From a checkpoint of a small contrastive image-text model: encoder norm layernorm.
Rows from block 3 of the text encoder, named by matrix and row number. Rows with one number belong to one attention dimension. Each number is 128 + 32 x the weight over its row's rms, rounded and kept within 0 to 255. All counts start at 0. After the name is the row's rms in percent of the matrix's.
# v: attention query, key and value (stacked) (text_encoder.blocks.3.attn.qkv.weight, 1152x384, the v third), inputs 231-307
# proj: attention output (text_encoder.blocks.3.attn.proj.weight, 384x384, transposed), outputs 231-307
v.77 077 [128 128 111 128 128 128 175 128 103 129 128 128 128 128 128 128 128  55 113 128 136 128 105 128 128 128 128 105 128 128   7 128 167 128 128 128 130 128 255 128 128 128 128 128   0 128 128 128 128 128 158 184 128 128  31 128 131 128 101 128 128 128 128 128 128 128 128 128 128 128 162 128 128 128 128 143 176]
proj.77 088 [128 128 128 128 128 128 128 128 128 189 128 128 128 128 128 128 128 128 128 128 128 128 128 128  48 128 128 128 128 128 179 128 128  57 128 127 128 128  59 128 128 128 128 128 217 128 128 128 111 128 128 224  51 128 128 128  84 128 128 128  51 172 128 128 186 128 128 128 128 128 128 128 128 128 124 128 153]
v.78 075 [128 189 128 128 128  15 128 128 128 144  70 128 128 128 128 128 128 128 128 128 128 105 128 174 128 128 128 128 128 128 133 128 128 128 128 128 128 251 128 128 128  95 128 128 128 128 186 155 128 128  61 128 128 128 128 128 171 128  96 113 128 128 103 131 128 128 128 128 128 128 128 103  82 128 128  50  73]
proj.78 087 [126  92 128 128  79 128 128 128 128 128 143  68 128 128 128 213 128 128 128 133 128 128 128 128 128 128 128 128 128 199 128 128 128 128 146 128 128  51 246 128 128 128 128 128 128 128 128 128 128 220 128 128 128 128 128 128 131 128 128 128 128 128 128 128 128 138  50 128 175 147  75 128 151 128 128 128 128]
v.79 098 [128 128 128 128 128 128 128  60 158 227 128 128 128 183 255 178  89 109 128 128 128 128 128 125 128 189 161 108 128 128 128 128 128 128 128 128 128 128  77 128 135 106  59  61  71 178 128 227 128 128 152 128 183 128 174 128 128 198 128 128  88 172 128 181 128 220 128 128 128 165 128  95 128 128 128 128 128]
proj.79 111 [121 234 128 128 128 128 128 128 131  23 128 128 128 128 128 211 128 128 128 147 128 128  80 128 128 106 138 128 128  41 128 128 128  84 128 128 128 210 128 128 128 128 128 128 128 128 128 118 128 128 128 128 128 128 128 128 128  49 128 128 123 128 197 183  70 128 128 128 128  16 128 128 128 128 128 101 128]
v.80 091 [148 128  58 128 128 128 128 183 128 128  62 128 128  92 128 128 128 128 128 128 128 128 128 128 128 203 128 128 231 128 128 128 128 128 128 128  37  43 128 128 127 128 150 128 128 137 128 128 128 115 169 128  72 128 128 128  77 128 128 128 109 128 128 128 128 119 128 121 128 155  62 147 128 128  24 128 128]
proj.80 087 [128 128 150 137 128 128 128 128 128 128 255 128 128 128 153  27 170 128 128 128 128 128 128 128  64 128 128 128 128 191 128 128 128  73 128 128 128 128 128 128 128 128 128 128 128 128 128  80 128 128 128 128 214 128 128 115 128 128 128 100  68 128 128 128 128 128 128 138 128 172 128 128 128 128  88 128 128]
v.81 083 [128 128 128 128 104  86 128 128 128 128  37 128 128 128 128 128 128 109 125 128 128 169 128  96 128  59 128 128 128  46 128 128 128 128 128 128 128 128 128 185  45 128 145 128 112 128 128 128 128 128 128 151 128 115 128 128 128 128 128 128 135 160 128 128 128 128 128 128 128 128 177 128 128 128 128 128  60]
proj.81 117 [149 128 128 128 128 128 128 128 128 128 128 119 128 128 128 128 128 159 128 128 197 113 128 128 187 128 128 128 128 128 182 139 128 128   3 128 128 128  75 128 128 154  16 128 128 199  75 128 128 128 128 252 102 128 158 128 128 128 128 128 128 171 128  53 128 128 128 131 110  29 128 128 127  47 128 160 128]
v.82 089 [120 128 128 128 128 177 128 128  73 128 128 200 128 120 128 128 128  92 128 128 128 128 128 128 128 128 128 128 128 128 154  39 128 128 128 128 128 128 165 128 193 128 128 225 128  31  55  56 128 128 128 128 128 128 128 108 128 128 128  25 128 128   0 128   0 128 194  71 128 128 128 128 128 128 129 128 128]
proj.82 094 [138 128 128 128 128 128 128 128 128 128 128  85 208 128 128 128 128 128 172 128 184  58  81 128 121 128 128 128 128 198 128 145 128 106 128 214 128 128 128 128 128 128 128 141 128 128 233 213 155  56  73 128 128 128 132 128 160 128 128 128 213 128  70 128 128 128 128 128 129 134  78  78  68 128 128 128 128]
v.83 093 [128 164 127 115 128 128 128 128 159 128 198  48 128 128 128 128 128 199 128 128 128 217 147 107 128 229 149  41 128  76 128 232 128 167 128 103 128 128 128 177 128 128  92  68 128 128 128 113  92 128 128 128 128 153 127 241 128 128 141 171 108 128 144 128 128 128 128 128 128 128 128 128 128 128 128 128 128]
proj.83 088 [128 128  76 128  85 128 128  94 255 128 128 128 128 128 128 210 128 128 128 128 221 128 109 128 118  64 128 128 128 124 128 128  76   7 128 113 128 163  93 128 193 128 128 190 128 128 128 155 128 128 166 128 128 128 193 117 128 128 128 128  99 139 128 128 128 128 128 128 128 128 128 128 191 128 128 125 128]
v.84 113 [128 128 128  31 128 245 128 144 128 121 128 128 128 128 128 118 178  85 159  33 128 165 128 128 128 128 128 233 128  34  25 128 128 128 128 128  45 128 163 128  76 128 128 128 128 226 229  92 110 178 128 116  62 128 128 128 128  88 157 128 128 128 128 128 128 128 128 106 128  46 128 128 128 128 208 105 128]
proj.84 115 [128 128 155  76 207  48 128 126 128 128 128 128 128 185 128 128 128 154 128 128 128 128 128 128 117  44 128  98 128 128 127 128 128 128 128 197 128 128 128 128  90 154 181 128 128 128 128 128 128 128 128 128 128 128 128 128 128 120 128 128 192  45  86 102 153 128 128 128 128 191 144 128 128 255  57 128 127]
v.85 118 [ 79 128  56 128 202 107 128 191 101 128 128 128 119 128 128 128 128 128 128 128 128 128 128 164 128 179 128 208 128 149 128 128 128 128 103 128 229 128 128 128  82 128 128 128 128  74 128 128  92 128 128 128 128 128 128  90  64 128 125 128 171 128 184 128 167 128 128 128 128 169 128 128  60 122 128 160 178]
proj.85 107 [128 128 106 130 128 128  84  92 128 128 128 110 128 128 128 128 128 128 165 128 128 128 128 128 159 128 153 128 128  44 255 128 128 128 128 128 128 128 128 128 128 128 170 119 128 114 124 128 128 128 128 128 128  56 128 128 128 255 128 128 128 128 128 128 184 128 170 118 128 128 124 128 175 128 128 157 128]
v.86 094 [233 128 132 128 128  94 128 128 128 128 128 194 230 128 128 128 128 128 132 128  88 128 128 128 128 128 128 128 128 128 128 128 128 128  71 128 128 128 128 128 128 128 128 128 128 128 128 128 204 128 128 128 128 190 128 128 128 211 128 118 178 128 128 128 128 128  75 120 128 128 121  64 128 128 106 128 215]
proj.86 104 [137  81 105 128 128 128 128 128 128 128 128 128 128 195 142 128 128  82 128 128  97 128 128 128 214   0 128 128 128 128 108 145 128 128 152 128 128 128 128 128 128 128 128 180 128  59 131 128 128 128 128  83 128 128 178 128 128 128 128 128 128 128 112 106 128  85  61  96 232 128 128 128 117  13 213 128 128]
v.87 094 [128 128 128 128 128 128 128 128 128 128  81 101 128 128 128 128 128 128 128 128 128 128 136 128 128 128 116 128 128 145 128  33 128 128 128 128 128 128 128 128 128 128 128 141 128 128   8   2 150 128 128 128 128 128 128 128 128 128 128 128 174 128 128 128  90 125 128 237 128 128 128 128 128 128  58 255 128]
proj.87 105 [178 128 128 128 128 128 101 128 160 128  60 137 128 128 128 128  46 109 128 128 228 128 128 128 128 128 128 128 128  26 106 128 128 128 128 128  69 128  96 128 166 128 128 252 128  66 128 128 128 127 128 128 128 128 156 128 128 128  79 128 128 128 128 128 131   3 128 128   0  83 128 112 128 118 176 128 128]
v.88 090 [128 121 128 128  68 128 128 128 169 128  91 118 128 163 128 229 128 128 148 128  92 191 128 137 105 128 128  95 210 160 128 128 128 128 128 128 128 179 128 128 128 128  85 128 128 170 128 128 170 145  81 128 128 200 103 128 128 128 128 128 128 130 186 128 128 128 128 128 151 255 128 128 108 128 128 128 128]
proj.88 110 [128 128 195 118  20 136  73 128 205 128 197 128 140 140  97  83 128  75  89 128 128 128 128 128  85 128 228 128 128 128 128 175 128 128 168 128 128  28 128 138 128 128 146 128 128 124 128 126 128 128 155 128 128 128 128 128 128 232 128 128 128 128 128 128 128 128 128 128 128 128 128  78 128 193 128 128 128]
v.89 086 [108 128 128 221 128 128 128 128 128  51 128   0 128  67  61 128 128  61 128 128 128 128 128 128 128 143 128 128 128 128 128 128 128  73  54  69 151 167 128 128 208  88 128 128 128  39 128 128 177 128 128 128 154 128 128 128 128 128 128 204  49 128 128 223 102 229 128 128 128 216 185 113 128 172 128 128 128]
proj.89 099 [128 128 128  96 141 128 128 128 152  76 128  69 128 128 162 100 191 209 255 128 128 128  98 208 128 128 128  42 128 128 128 128 128 162 198  91 128 128 128 152 128 128 128 128 128  73 128 128 128 128 128 128 128 110 128 135 118 161 128 128  81  67 128 128 128 128 128 151 128 128 128 128  82 128 128 128 128]
v.90 107 [128 128 128 128 128 128 128 128 170  72 128 128 116 128 116 131 255 128 227 128 128 128 128 202 128 128 128 128 128 144  80  63 128 128 128 128  70 128 171  97 128 128 128 215 128 208 128 128 128 138 128 209 116 145 110 167 128 128 128 128 128 128 128 128 128 128 128 120 128 128 128 205 138 128 128  38  47]
proj.90 113 [128 128 128  41 128 128 122 146 128 128 128 119 185 128 128 128 128 108  66 128 128 128 121 186 128 128 128 128 128 128 128 211 128 128 128 128 128 128 128 128 128 128 128 128 128 128 128 128 128 128 128 128 128 204 128 128 128  47  95 128 217 128 128 128 128 172 128 128 128 128 128 131 128 128 128 128 216]
v.91 097 [128  42 174 128 148  59 128 194 128  61 128 128 128 128 123 128 128 128 146 157 142  95 128 128 128 128 128 128 128 128 128 128 128 128 148 209 129 128 128 128  58 128 128 128 152 128  28 134 128  71  96  49 132 128 128 128 128 121 143 128  82 174 128 116 128 128 128 137 128 128 128 128 116 128 128 137  94]
proj.91 106 [180 128 128 128 128 128 128 128 128 128 176 128  61 128 168  59 128 112 162 128 128 128 128 128  59 128 128 128 128 166 211 128 206 128 128 128 128 128 128 128 128 168 128  90 226 128 128 128 136 128 135 128 101 128 188 128 128 128 128 128 128  51 128 128 149 128 128 128 204 170 128  87 128 112 128 156 162]
v.92 089 [128  76 128 237 128 128 128 128 128 128 128 128 128 128 128 128 128  99 128 128 128 128 128 128  47 128 128 128 128  78 128 128 128 128 128 128 128 126 177 128 123 128 201  76 128 128 128 128 183 128 128 171  22 128 228   5 128 128 182 211 128 128 128 128 128  16  36 128 128 128 128 182 126 128 128 128 128]
proj.92 103 [128 128   8 128 128 255 128 131 128 128 128 128 128 128 128 128 128 128 128 128 128 128 133  81 128 128 128 128 128 128  87 128 128 128 128 128 128 110 128 128 128 128 118 215 128 128 109 128  66 128 128 128 128 128 128 255 128 128 128  49 128 121 128 128 128 255 128 128 128 128 218 128 128  91 128 128 128]
v.93 108 [255 128 219 142 128 128 128 121 128  61 128 128 128 128  48 111 128  55 164 128 128 118  98 128 128 128  97 128 128 128 128  57 128 145 110 203  10 128 233 128 128 128 128 128 128 128 128  89 128 242 128 128 128 128 130 128 128 128 128   0 128 128 128 158 128 128 128  74 128 128 128 128 128 128 128 192 170]
proj.93 109 [128 128  48 128 128  97 243 128 128 128  65 129 132 128 128 128 128 129 123 121 128  50 104 128 160 147 128 172 128 162  51 128 128 127 128 128 203 128  89 128  52 128 128 128  42 138 128 231 143  25 128 174 128 128 128 128 128 128 128 128 128 128 128 128 128 128 108 128 128 210 128  66 132 150 128 128 189]
v.94 095 [ 70 138 128 196 128 128 128 128 128 128 128 106 198 128  82  64 137 128 186  10 128 128 128 128 128 128  97 128 128 128 128 128 128 105 128 128 128 128 180 128 128 150 128 198 128 128 128 129 143 128 157 128  99 128 234 104 128 177 128 128 128 128 128 128 128 128 128 196 168  69 128 173 193 128 160 128 169]
proj.94 090 [128 102 128 128 114 128 140 128 128 128 128 128 128 128 128 188 186 128 128 128 154 128 128 128 128 153 128 183  90 128 139 200  76 128 128 189 128 128 128 128 128 128 128 128 147 128 128 128 128   9 128 128 128 128 128 128 128 128  67 128 117 164 128 128 128 208 128  55 128 231 128 128 128 128 128 128 128]
v.95 102 [216 128 128  74 128 128 128 149 110 128 128 128 128 128 128 128 128 128 128 128 128 235  67 128  99 128 128 128 128 128 128 231 128 128 128 128 170 103 128 128 128 128 128 103 128 161 128 128 109 157 153  97 128 128 210  67 128  29 128 128 128 128 128 128 128 240 135 128 128  17 128 219 159 128 128 100 128]
proj.95 098 [128 255 128  65 128 215 128  99 128 128 140 128 128  42 128  96 128 215 128 128 128 149 118 128 128 128 128 128 128 128 168 128 177 128 204 160 128 128   0 128 148 128 128 128 128 128 101 250 208 237 173 128 128 128 128 112 128 128 128 154 128 128 128 128 128  86 156 128 128 128 128  86 128 128 128 128 128]
v.96 098 [128 149 128 128 123 128 128 128 128 193  60 128 128 151 128  99 128 128 128  94 128 120 137 128  77 128 126 125 128 110 128 156  89 128 128 128 103 236 188 128 170 128 127 128 128 128 128  69 128 128 128 118 128 128 128 128 128 128 175 128 128  57 128 161 128 128 145 128 128 128 128  84 212  78 128 128 128]
proj.96 090 [128 108 128 128  91 128 128 128 128  91 128 248 128 192 128 166 146  41 128 128 128  65 105 128 104 107 128 128 112 128  96 184 100 128 128 128 246 128 128 128  98 168 101 128 128 128 128  66 128 128 198 128 128 128 209 128 128  95 234 128 128 210 128 159 128 128 128 128  72 128 128  68 128 128 162 128 128]
v.97 100 [128 128 128 128 128 174  88 128  88 191 223 128 128 128 128 189 128 128  64 128 128 128 128 128  84 128 128  81 128 187 128 128 128   0 103 128 145 128 101 128 128 128 128 128 128 128 128 128 139 128 128 128 128 128 128 182 180 128 128 128 128  57 128 128 170 128 128 128 128 128 128 128 128 128 128 150 128]
proj.97 088 [128 128 128 126 128 128 128 128 100 128 128 128 128  56 128 128 128 128 128 128 116 128 128 128 128 128 128 128 104  93 128 128 128 128 132 128 128 128 221 128 128 121 107 128  67  32 128 128 128 128 128 128 128 128 128 105 128 128 128 122 128 173 128 128 128 128 128 128 128 128 128 128 128 128 128 128 128]