config.toml
encoder_depths = [5, 5, 5]
encoder_kernel_size = 3
encoder_stem = "single"
text_encoder_causal = false
text_encoder_norm = "layernorm"
beta1 = 0.95
Rows from block 2 of the text encoder, named by matrix and row number. Rows with one number belong to one neuron. Each number is 128 + 32 x the weight over its row's rms, rounded and kept within 0 to 255. All counts start at 0. Numbers have three digits each. After the name is the row's rms in percent of the matrix's.
# fc1: MLP up (text_encoder.blocks.2.mlp.fc1.weight, 1536x384), inputs 192-383
# fc2: MLP down (text_encoder.blocks.2.mlp.fc2.weight, 384x1536, transposed), outputs 192-383
fc1.50 073:128128107128076128128050128128128128000128128128128128128128128128128128128128182128128128128128128128128110128062156028128128128128128128128150128128128128128128035128110128128128158128128118029128213128128128128068128128128128147160128128128128106128128066128128101128128158128128128128128058117120128097159128128208128128128128128128128128163128124128128128128128128175128060163128131128078128128128128128128128142128128128128128128128164128128128078128128145050128046128128128128113128128128128128127128128128157128155128128128128186128128128166098096128200128128128219128
fc1.51 088:128128128128128128128085128211128128128243128128128128111128109128128128000217128224128122128128128128128145128128086128128128160128128128151058052128128128128128128175160128128128128128128128128128175164115128128214128149128128128128128128120128145128128032128154128128128128128057128128128123128128128234199111128195128155128128128170137045128128128049189252128072079128158161128152128128157128166145077157150128128130128128128128128128128128128128128128128128128128128119089210128128128087128212237150200117128128105128105128128128128128128077128128128128128000128128000128
fc1.52 075:128128128128060128128128128121179128128128103128128085162128128128118104088190128144155012128128186128128128128128128128105128128128128128128128149128128128128165176128145128105038037162026155076128108110108128128128180128128128128128253128128128128128128128128128128233128128242035128128063128128128128158128128128128128128223128128128128128128128128128128128128128128128128128116110128223128128128128128128128128128128128128026128083128128246128174128128128128128128128128128128128128128164128128128128128071128128128128128128128128216128128076128128128128128088053128128128
fc1.53 131:128128128128128133173128128128151128128134128128175128175128026128128128128128137128128104128204128128128128136128128138134128128205146128128128029154128064128128128128128128128128088121128128128128128128128128132128128128150128128128117128128024128128090128128128128128155128128128114128128128207082128128128128128128128128128128128128128031081128128000128128128092128182128100128196212198115255128128128182128128128128128128128128128128081128128128128128128043029128163128128184128128128128218128128181095099128109128128128128128128079128128128128128123128060108033128102110
fc1.54 067:128128128187128128128128128229138140128128072106128128099128128128128186136128128128128045128128128128128128128071128128128180128128128128128115128128128128128128128102144128128128193128128128128208192128128128237128128128128128167128128128128174000128128128128000128128128128128128128128128128128119128128128000128128128128128148128128128128128161128128128156128128128128140128148128128128128158128128128128128128128128242128128128105128242128128128063128128128128128128128128111128120128212128077128103128128128128128099128128128128082128128128128128128128128128128128128014
fc1.55 126:128050128197128128128128128128128128056128128090128128137128176128128128128128113142079128174128163128128128128128224128128128119128128128122128139128128128128128128071128128128066128128128077128128030128128128128128128128128128120154128128085128158128000128128128128128128128096162188128043128128055128128128128080128128235128128093128128128128128128146128128054221058189128138128249198128225128227128066128128128125078131128128114052128173226087128137139128128128128160128144128147222193128232128128214128079142128128130128128128128128114128128119065128128128128128128128128
fc1.56 096:128158128056056128128128128128128128128128227128128128128080128128128128128146128128128145128255128194128128128128128128128128249128128128128128128128128128128142128154128128128128128043128128160128128128128128128128128128128128128128116131128128198128128128128128128128128128128128128128128128128049128220128128128089128128128128128128128128128128128109041128128128128128128250128183066128128128000147128128128128128128123128128128239128128120128128113189128128128128191128084205128128128183128128007249132128128128128099128128128128128077125134128128128128077128117166128232
fc1.57 085:111128128128197128128052128128128234128202124128128128090128128128128128128065128128128190128128128128128128128128128128031128192123022128128128137128128105128107128171128150128128128128128128017107128128096128128128128128085144128105128128128128128000128128045128128128128128128188128128128167128128211128128128143128164245118128128128128128128128128085128128128128128128128128128128128128137128128128128128128128240128128128128128128091128082072128072128128128153216128128128135128128128128128128128128128128128121128128128128085133128128128128156128128128128128084128128128
fc1.58 098:128196151188128128128128128128128128117128128128128154068110113128175122128192071128128128128128128128128128128128128128128128128128128128051128128070148128128128128128128128128131141205128128128106171124128128128128128135128128128050128128128128155015128167128128128128198128116128036128191128212128150128128128149128148128128128255224128128128128068203150128128000054109128128128112128128128128128128050156055128165128094128128128045128173128092128126128128128128128128175128128128209128128128128153128157128128128114128181128128152124107128128167128128138085149128213000128
fc1.59 116:173030128128128042128128113128128128124126128128128132128128128128128128128128128128113144128116173128128128128128128128128128128051201039128128108159128128128128107137128128128128128075049128128135128128128122037128213128128128184128128128128128128128103128128165128175128101128128128128128128128128000128128100128117128128128104217128128074118128128128128128128128128187179147121128128128128128213128128128128128128147128077128051128218128128128213128128128128128128128128152128128186128128128199176065051128231128128127128128128128128108128128128128128128128128176128128128
fc1.60 094:128128162128128128128195052128217128128128175128226128128128128128128128128190128128128128128128128128128128191128128128231128128073146128128128128128115128162128128128128128027128128128180248128128128176128128128128128123226128128128113128128178128128040155128128000150128128128128128128088128152128128128192128128128128128128172128128128128128128135128128128128128128128118128128128128128210128128128128128128128128128128128128034128192128205128138156128128128128128128144128128128128128149128128128057128128128128128128116128128160128128128120128128128128128093128128160128
fc1.61 096:128177128005077128128128128128128212128128128128128128128128080061128128128112128128128128128128177128128120128128128113128128219128128070128149128142035128128255128128128128128128128168128128128083128128143128128128128148128128214128153128128128128067079128128117127128128075125128128128128128128215128128111128128128128079128128128128128128064128190128128128128128128128128128128128128128128128128128128128128128128128137128128128128128112128128128138128128128128128128210128128103128128128128145062128128108149128128128128128128128128128128128128128128128116128023128074128
fc1.62 127:128127128128128128128128128128128128127128163128128141180128128128128064128128088128128128128173061128128165128128128170128219151128122191128128128101066128128128128000128128132128128128128128128128160128073128203128120216180128128128128128128165128128128128114128065093128128128105050128091128030128128073128128106052128128128136128000099128128128085128128114039128128094128128140128128116181028128128173172128128188128128098128065043128128128128128128079128044061128128128128128128128128112128128122128083128128128128128128128128128173128128104128116255128128109070128141128
fc1.63 130:128128020123135128128146128113128128182128128128128128128128128128096248175179128050128128128140128220050128188128065037128063128099128128076128128131057234128128128114128128128122128128128128128153125128128128082128197112128128128075128120128128128094128209133129206128095128128128128128207128123221128128128128128128128087128128102075153082187128128215128113070128128128128092128128089058128128128128128128128128078128128052128160078128149128128111128135128128152128093157128213094128128056094169128212128128128183012147176128128141128092093205128128128081195128128128128075
fc1.64 083:128128212128048128128128128128255194058128128128128128142128128128128128152128128128079128221118128128128128128128128128128128114146128128128125093128128128255128105128128128128128154162128128123128128128128224128128128128128128128128128128128128128128128128128128128128131128004073128128128128128128128128190128128167176172128128128128128128168128230128128020128128128038128128128241128128128128134220255128043128128128250177107128128128128128128128128128083128158128128128128128128128128186128128128234128128128128178057128128128128128128128128128128128128128128128128128128
fc1.65 097:128128128128128128128128128211128098128128128128255128128128128128000128142128128128124128125128067010128128128206128128064205212128128129150128128128128128128128128128159112128128150128128128049128128086098128128128128172128128024128114128128168128131183077128128153129028128097135128128117196128128200128128128128074128128128128128128128128128128128128128128090128128128101128126128128128153128128128128128128128128128129128128157192128223128131073014092128202128065133128128167178128128128128217149128128128128179128128128128128128128128128128128128128128031012128131128128
fc1.66 113:178128128252128128128067128109128200126128133120128128128193228128128128128167086128170128128147128128128128128128105128071211096122128128128128128106128128105128141171000128128031128131128128088128128128128128128128128128128128151128069128091107128056078140128193128163062158140238159188102128128128158128046121128091128193145128128128128106174128128128128128087107128225075073128110128128128128128073128128128255128128128065128118128042223128128204128128128128128185128194197128185128128128102128128175128128128087128128161128128128128128128152128128128128128128128128128093
fc2.50 076:128128128128128207255128105128146128128172128121128208128128132000128128179128128028205128128091164128128128128128128128128128128128128128102128128128128128160128128128128128128128128092221074171094105128128128128128128059128128128098141128128128128128170128128233102073128128128128239128128128128128153128128128128128128128128128128128128128195128128128128128128128128006128128186059128128128113128128128128128128128128128105099128128128128128128128217128113006128091128150128128128097128128128128128172176128128128128128129128128128128128128128000044128128128128128128128113
fc2.51 108:128140128128128186128128128100128128128128128168128128128128128128128128128255140128128128128128128128182128128128128084128146128128128092128098128174128128128128128128128128096115128128123169128128128128128128040128128128128128128128128128128128128128128128128128128128128128128128128128128128128128128128190128128128128128128128128128128128128128128128095128128156128128128128128053128128128128128112128128128128151076145128128109128043128128183128136128128128128238128128128128051128128030081128136128128128128128128171128128128128098050011128104128219128226128128094128128
fc2.52 088:204098128135128128128128128128128128128128113094128128128128128158128128128175128128128128000128036128128128080128128128128178128128128128128128076182035118128128114128128128128128128128128128128128199128128154094128081128128125128128128128128128128128128128128128128128128140128128128223178125106128085197128128128128128148128128128128225022128116128128128128128128128000128128128010128128128128128128128128167209128128128100128128128128061128107128128128049141128128128128128013128128095055107106173070123128128128128128128128128090128128128128128128128057192128128003106128
fc2.53 116:128128128072128128128128128128128023128100192128128128128194128120111128128102128165123081128128095146128128128191128128128128033128253128128128128167170131155081187135128128105140044190128128131128128128128128128128128128108128093128128104247128128128124183146128094124072023128153000128121128099108134065128128129128131144128158128128088128171128128080128128079128128128135128128128128156089170128128128128128153128128206128128128195255128080128244128128128154136128128128128128128128164128128128117128128128158136122136128128128128128170128147128162171155128169095128123128
fc2.54 075:128255128128128128183128128191019128128128128081128191128112142128128128128128128201128213128128128128128128124128128128110128037128128128128128196128128128229128230128093128166128128128138095054158139128128128128128128128128081128128128128128128128128128128128150128128125128128128089128128128077128106128090133128134128182128128212128128128128128088128128128128121128128128128109128128127128128128128128128184128128128128128128189128128128122128126128128128019128128128165128128128128174128128128128093128128183219128128128128063128128128105125128128142128128128209013066128
fc2.55 087:072128128177128128134128051128172128128128142128128128128104128128128128128128128128128128128128128128128128128128120255091128128128128063128128184151128128255128126128128128102128128128128128128128128128104128169128255214128090128128128128128128128128128128128128138128128128152128128128128128128057128128209128128101128128220128128128031213167128128128128243128128128128080128081128100128168128128069128128153128204086128128019128128128078128128128128128185213128193143171128128128128128245128047128128128128128128128128110104128128128128130128128128128128128128175128128128
fc2.56 077:128147146128128128128128128099089128128013128119128128128128164128069128128128128191128128128128059128128194128128128128027255128128128128177194128128128202128016128174128128128128128128128128130128128093128128104128128128128128066128128128124158128128128128128128128169099128111160128128128128128128128124128167128128128128173128128081172128054128128128128128128128128128128128128243128135128128102128068128128128128128227128128174128169123128077129081128128128128128128039128199128117128128128102156128128128128128128128128048086128128128128128128128128132128128179128128132
fc2.57 104:130128031128128128128174128128206128128145151146128128128128128158128128128128098128128054128128135128128128032128128128128063128128128128128039162128128128128128128128128106128128128128128128165128128128148128045128128128128054128128128128128128036061196053128177137128128128218128127128128100131128107128128128128094128128128128128045136128128128128145149128128080128122089128128128128012128141169128157128166128058128065159128183128109137128128128228128128128128128128128128128128128128100128128176107232128128078128024059063105128128128128128147086091147159128169128128079
fc2.58 092:128128211128128083128125128128128113128128128188128128128128128128128128128128128143128128128177128128128128154128196128128097098128150086128128128128158128128129128128097098128128128128128003072128128128128128128128128128128110128128128128128128128049128128128128214128128128128128109128128128128128128128171128128128128128128128107128145128128128128128128128128128128146096128083128128145128192091128128161080128128128128128128128128139128128106128128128128216128128042128128128128128128128128128116137170128128099128128226225128251128128128128128128128128132128128128128129
fc2.59 136:128128128128128128084128071128044128128128106128156128222128128161165128170128128128128128128128128128192128094128128115128148128066154128130128128245128128224198128062128153128128128128142128128055128157058006128134128128128128128128157128079128135128128051128128128174128186128153130128128128077128128158128078128128058128128128217078123128128128126128184047174128128128215208128055128128128043076125178128084128123128003128128128128194094181128182124128128128128128128128138083128154128128128128122182128128128128128128128066128128102128128128128128128128128128221125139128
fc2.60 102:128109128128128128128128128098128128065219150128128128000137128128128128128186128128155128148128128065128131128128128128156089128094128128128128128128128128070128129171155189116128128128099128050128128128128128128128128034033128108128128128128128226128128128128128073195150128128219128207140150084164070128128157155134128128128124097130128033128128128172069128128090128066128128101088128125128128115128122128128221128040128128128135128039064128173128128128139128195128128128128128128135047128128074101128110151164128128128128128128128128128128128253128128128128128128128128128
fc2.61 092:128128118128238165033128128145227128128145128128128128128128128128128128091128128128128128128128078128147055128174128128128057128128104128128128128128128128128128128128230128124128128128094128128128093128128128216128063109130128128128128128128128128177123127128128128128159128128128142128128089128128128128128122128128128128235128128128128128128199033128128128128128128128104128219128071128128128150066128056128128128128128128128128000128128128128128128128128065128128176128180128128116078128128128138128128128128152128046207128200128128128128200128128128128128128128128128128
fc2.62 076:128128039128128128255128128128128072128128128128128128128128128088097128128128024239148128125079128128128128128128128143128128128128128128128128128085128128128128128128168128105128128128128067128128128128128128145095128128085128128130128128128128141128128128128079128128138128128128128128128183128128128128128128056139153128128128128000128128151101128115128128128128128128128128149174128128128128128128157128128182191128128128128128128128213128128191128128079109128143128149128128128128128128128128128128171187000141128128128117128128128128128221128118128255203255128128128110
fc2.63 099:128128128128128199220128128128037128128128128128165128128128128119079128128128128128128128128128128128056128128128128128128128128128128128168128115128128128128128128128128120128199128128128128038128128128128166167128128128128023046128128128128128128128128097128118123128128042128128128000128128128128153128128128128192211128209105128097128128128000128128128128144128128128128128128103128128128128128128095096128128128194128128128128128211099186128255128189128128203110128128128204184128128128128125101128128128128128128128052098221128128128128128128128128230131128128128174173
fc2.64 094:000128128128063128128128128128128128069128128128128106091128221128128128210128128128128128111128184128089128055128128128128128043130085128128128128128122128255128128128128187146128114128128176128128086121128147128176128128173128128128128116128001128128128128128195128128128166128128128128128128128098129121128106128128128128128128133128087128128175113158128088128128127128174079128128128128236128128116128079128128128153158128128128128237104185049235128163128194128035128128128128081240128128174128128116230128142128128128132128128128128128128128128128128140240128128116128128
fc2.65 105:128134128041128128128128081128128128128128128128179128128196128128128128068095128128128128128128059128152099128127128128128128128128172128128126128128114128035128128128128128128128128128128157128088032128127147128224128128128115162128128128128128128075128128128196128128128096079093128128128119121081128128128128152194128128128118128128128128128128128128160128128128192059128128052234128128162128132128128128128128128128058016128128128128180128055128141128069128128128128160128128128128048126231128128128128128168128194091128128128128128128128152128128128128128152128174128024
fc2.66 112:128128128128128128128128128128179164128128063128129226128128123128128128128162128128128164128128128128058128128128156128128160255128128128128087146111132128128128128128128128128128156128128121128128128068128128156025128128177128212056152128112128128128085128128158113102131128070128139128128128055128128147128140128128075192128143128109128128134149169220124128089128128128128128128147128128101128128128128076051128128128061128128128045128128128128128128128128128006128128205100128128128128128128128128128051128128084128128128162128128128182128155128064128101000128128149128128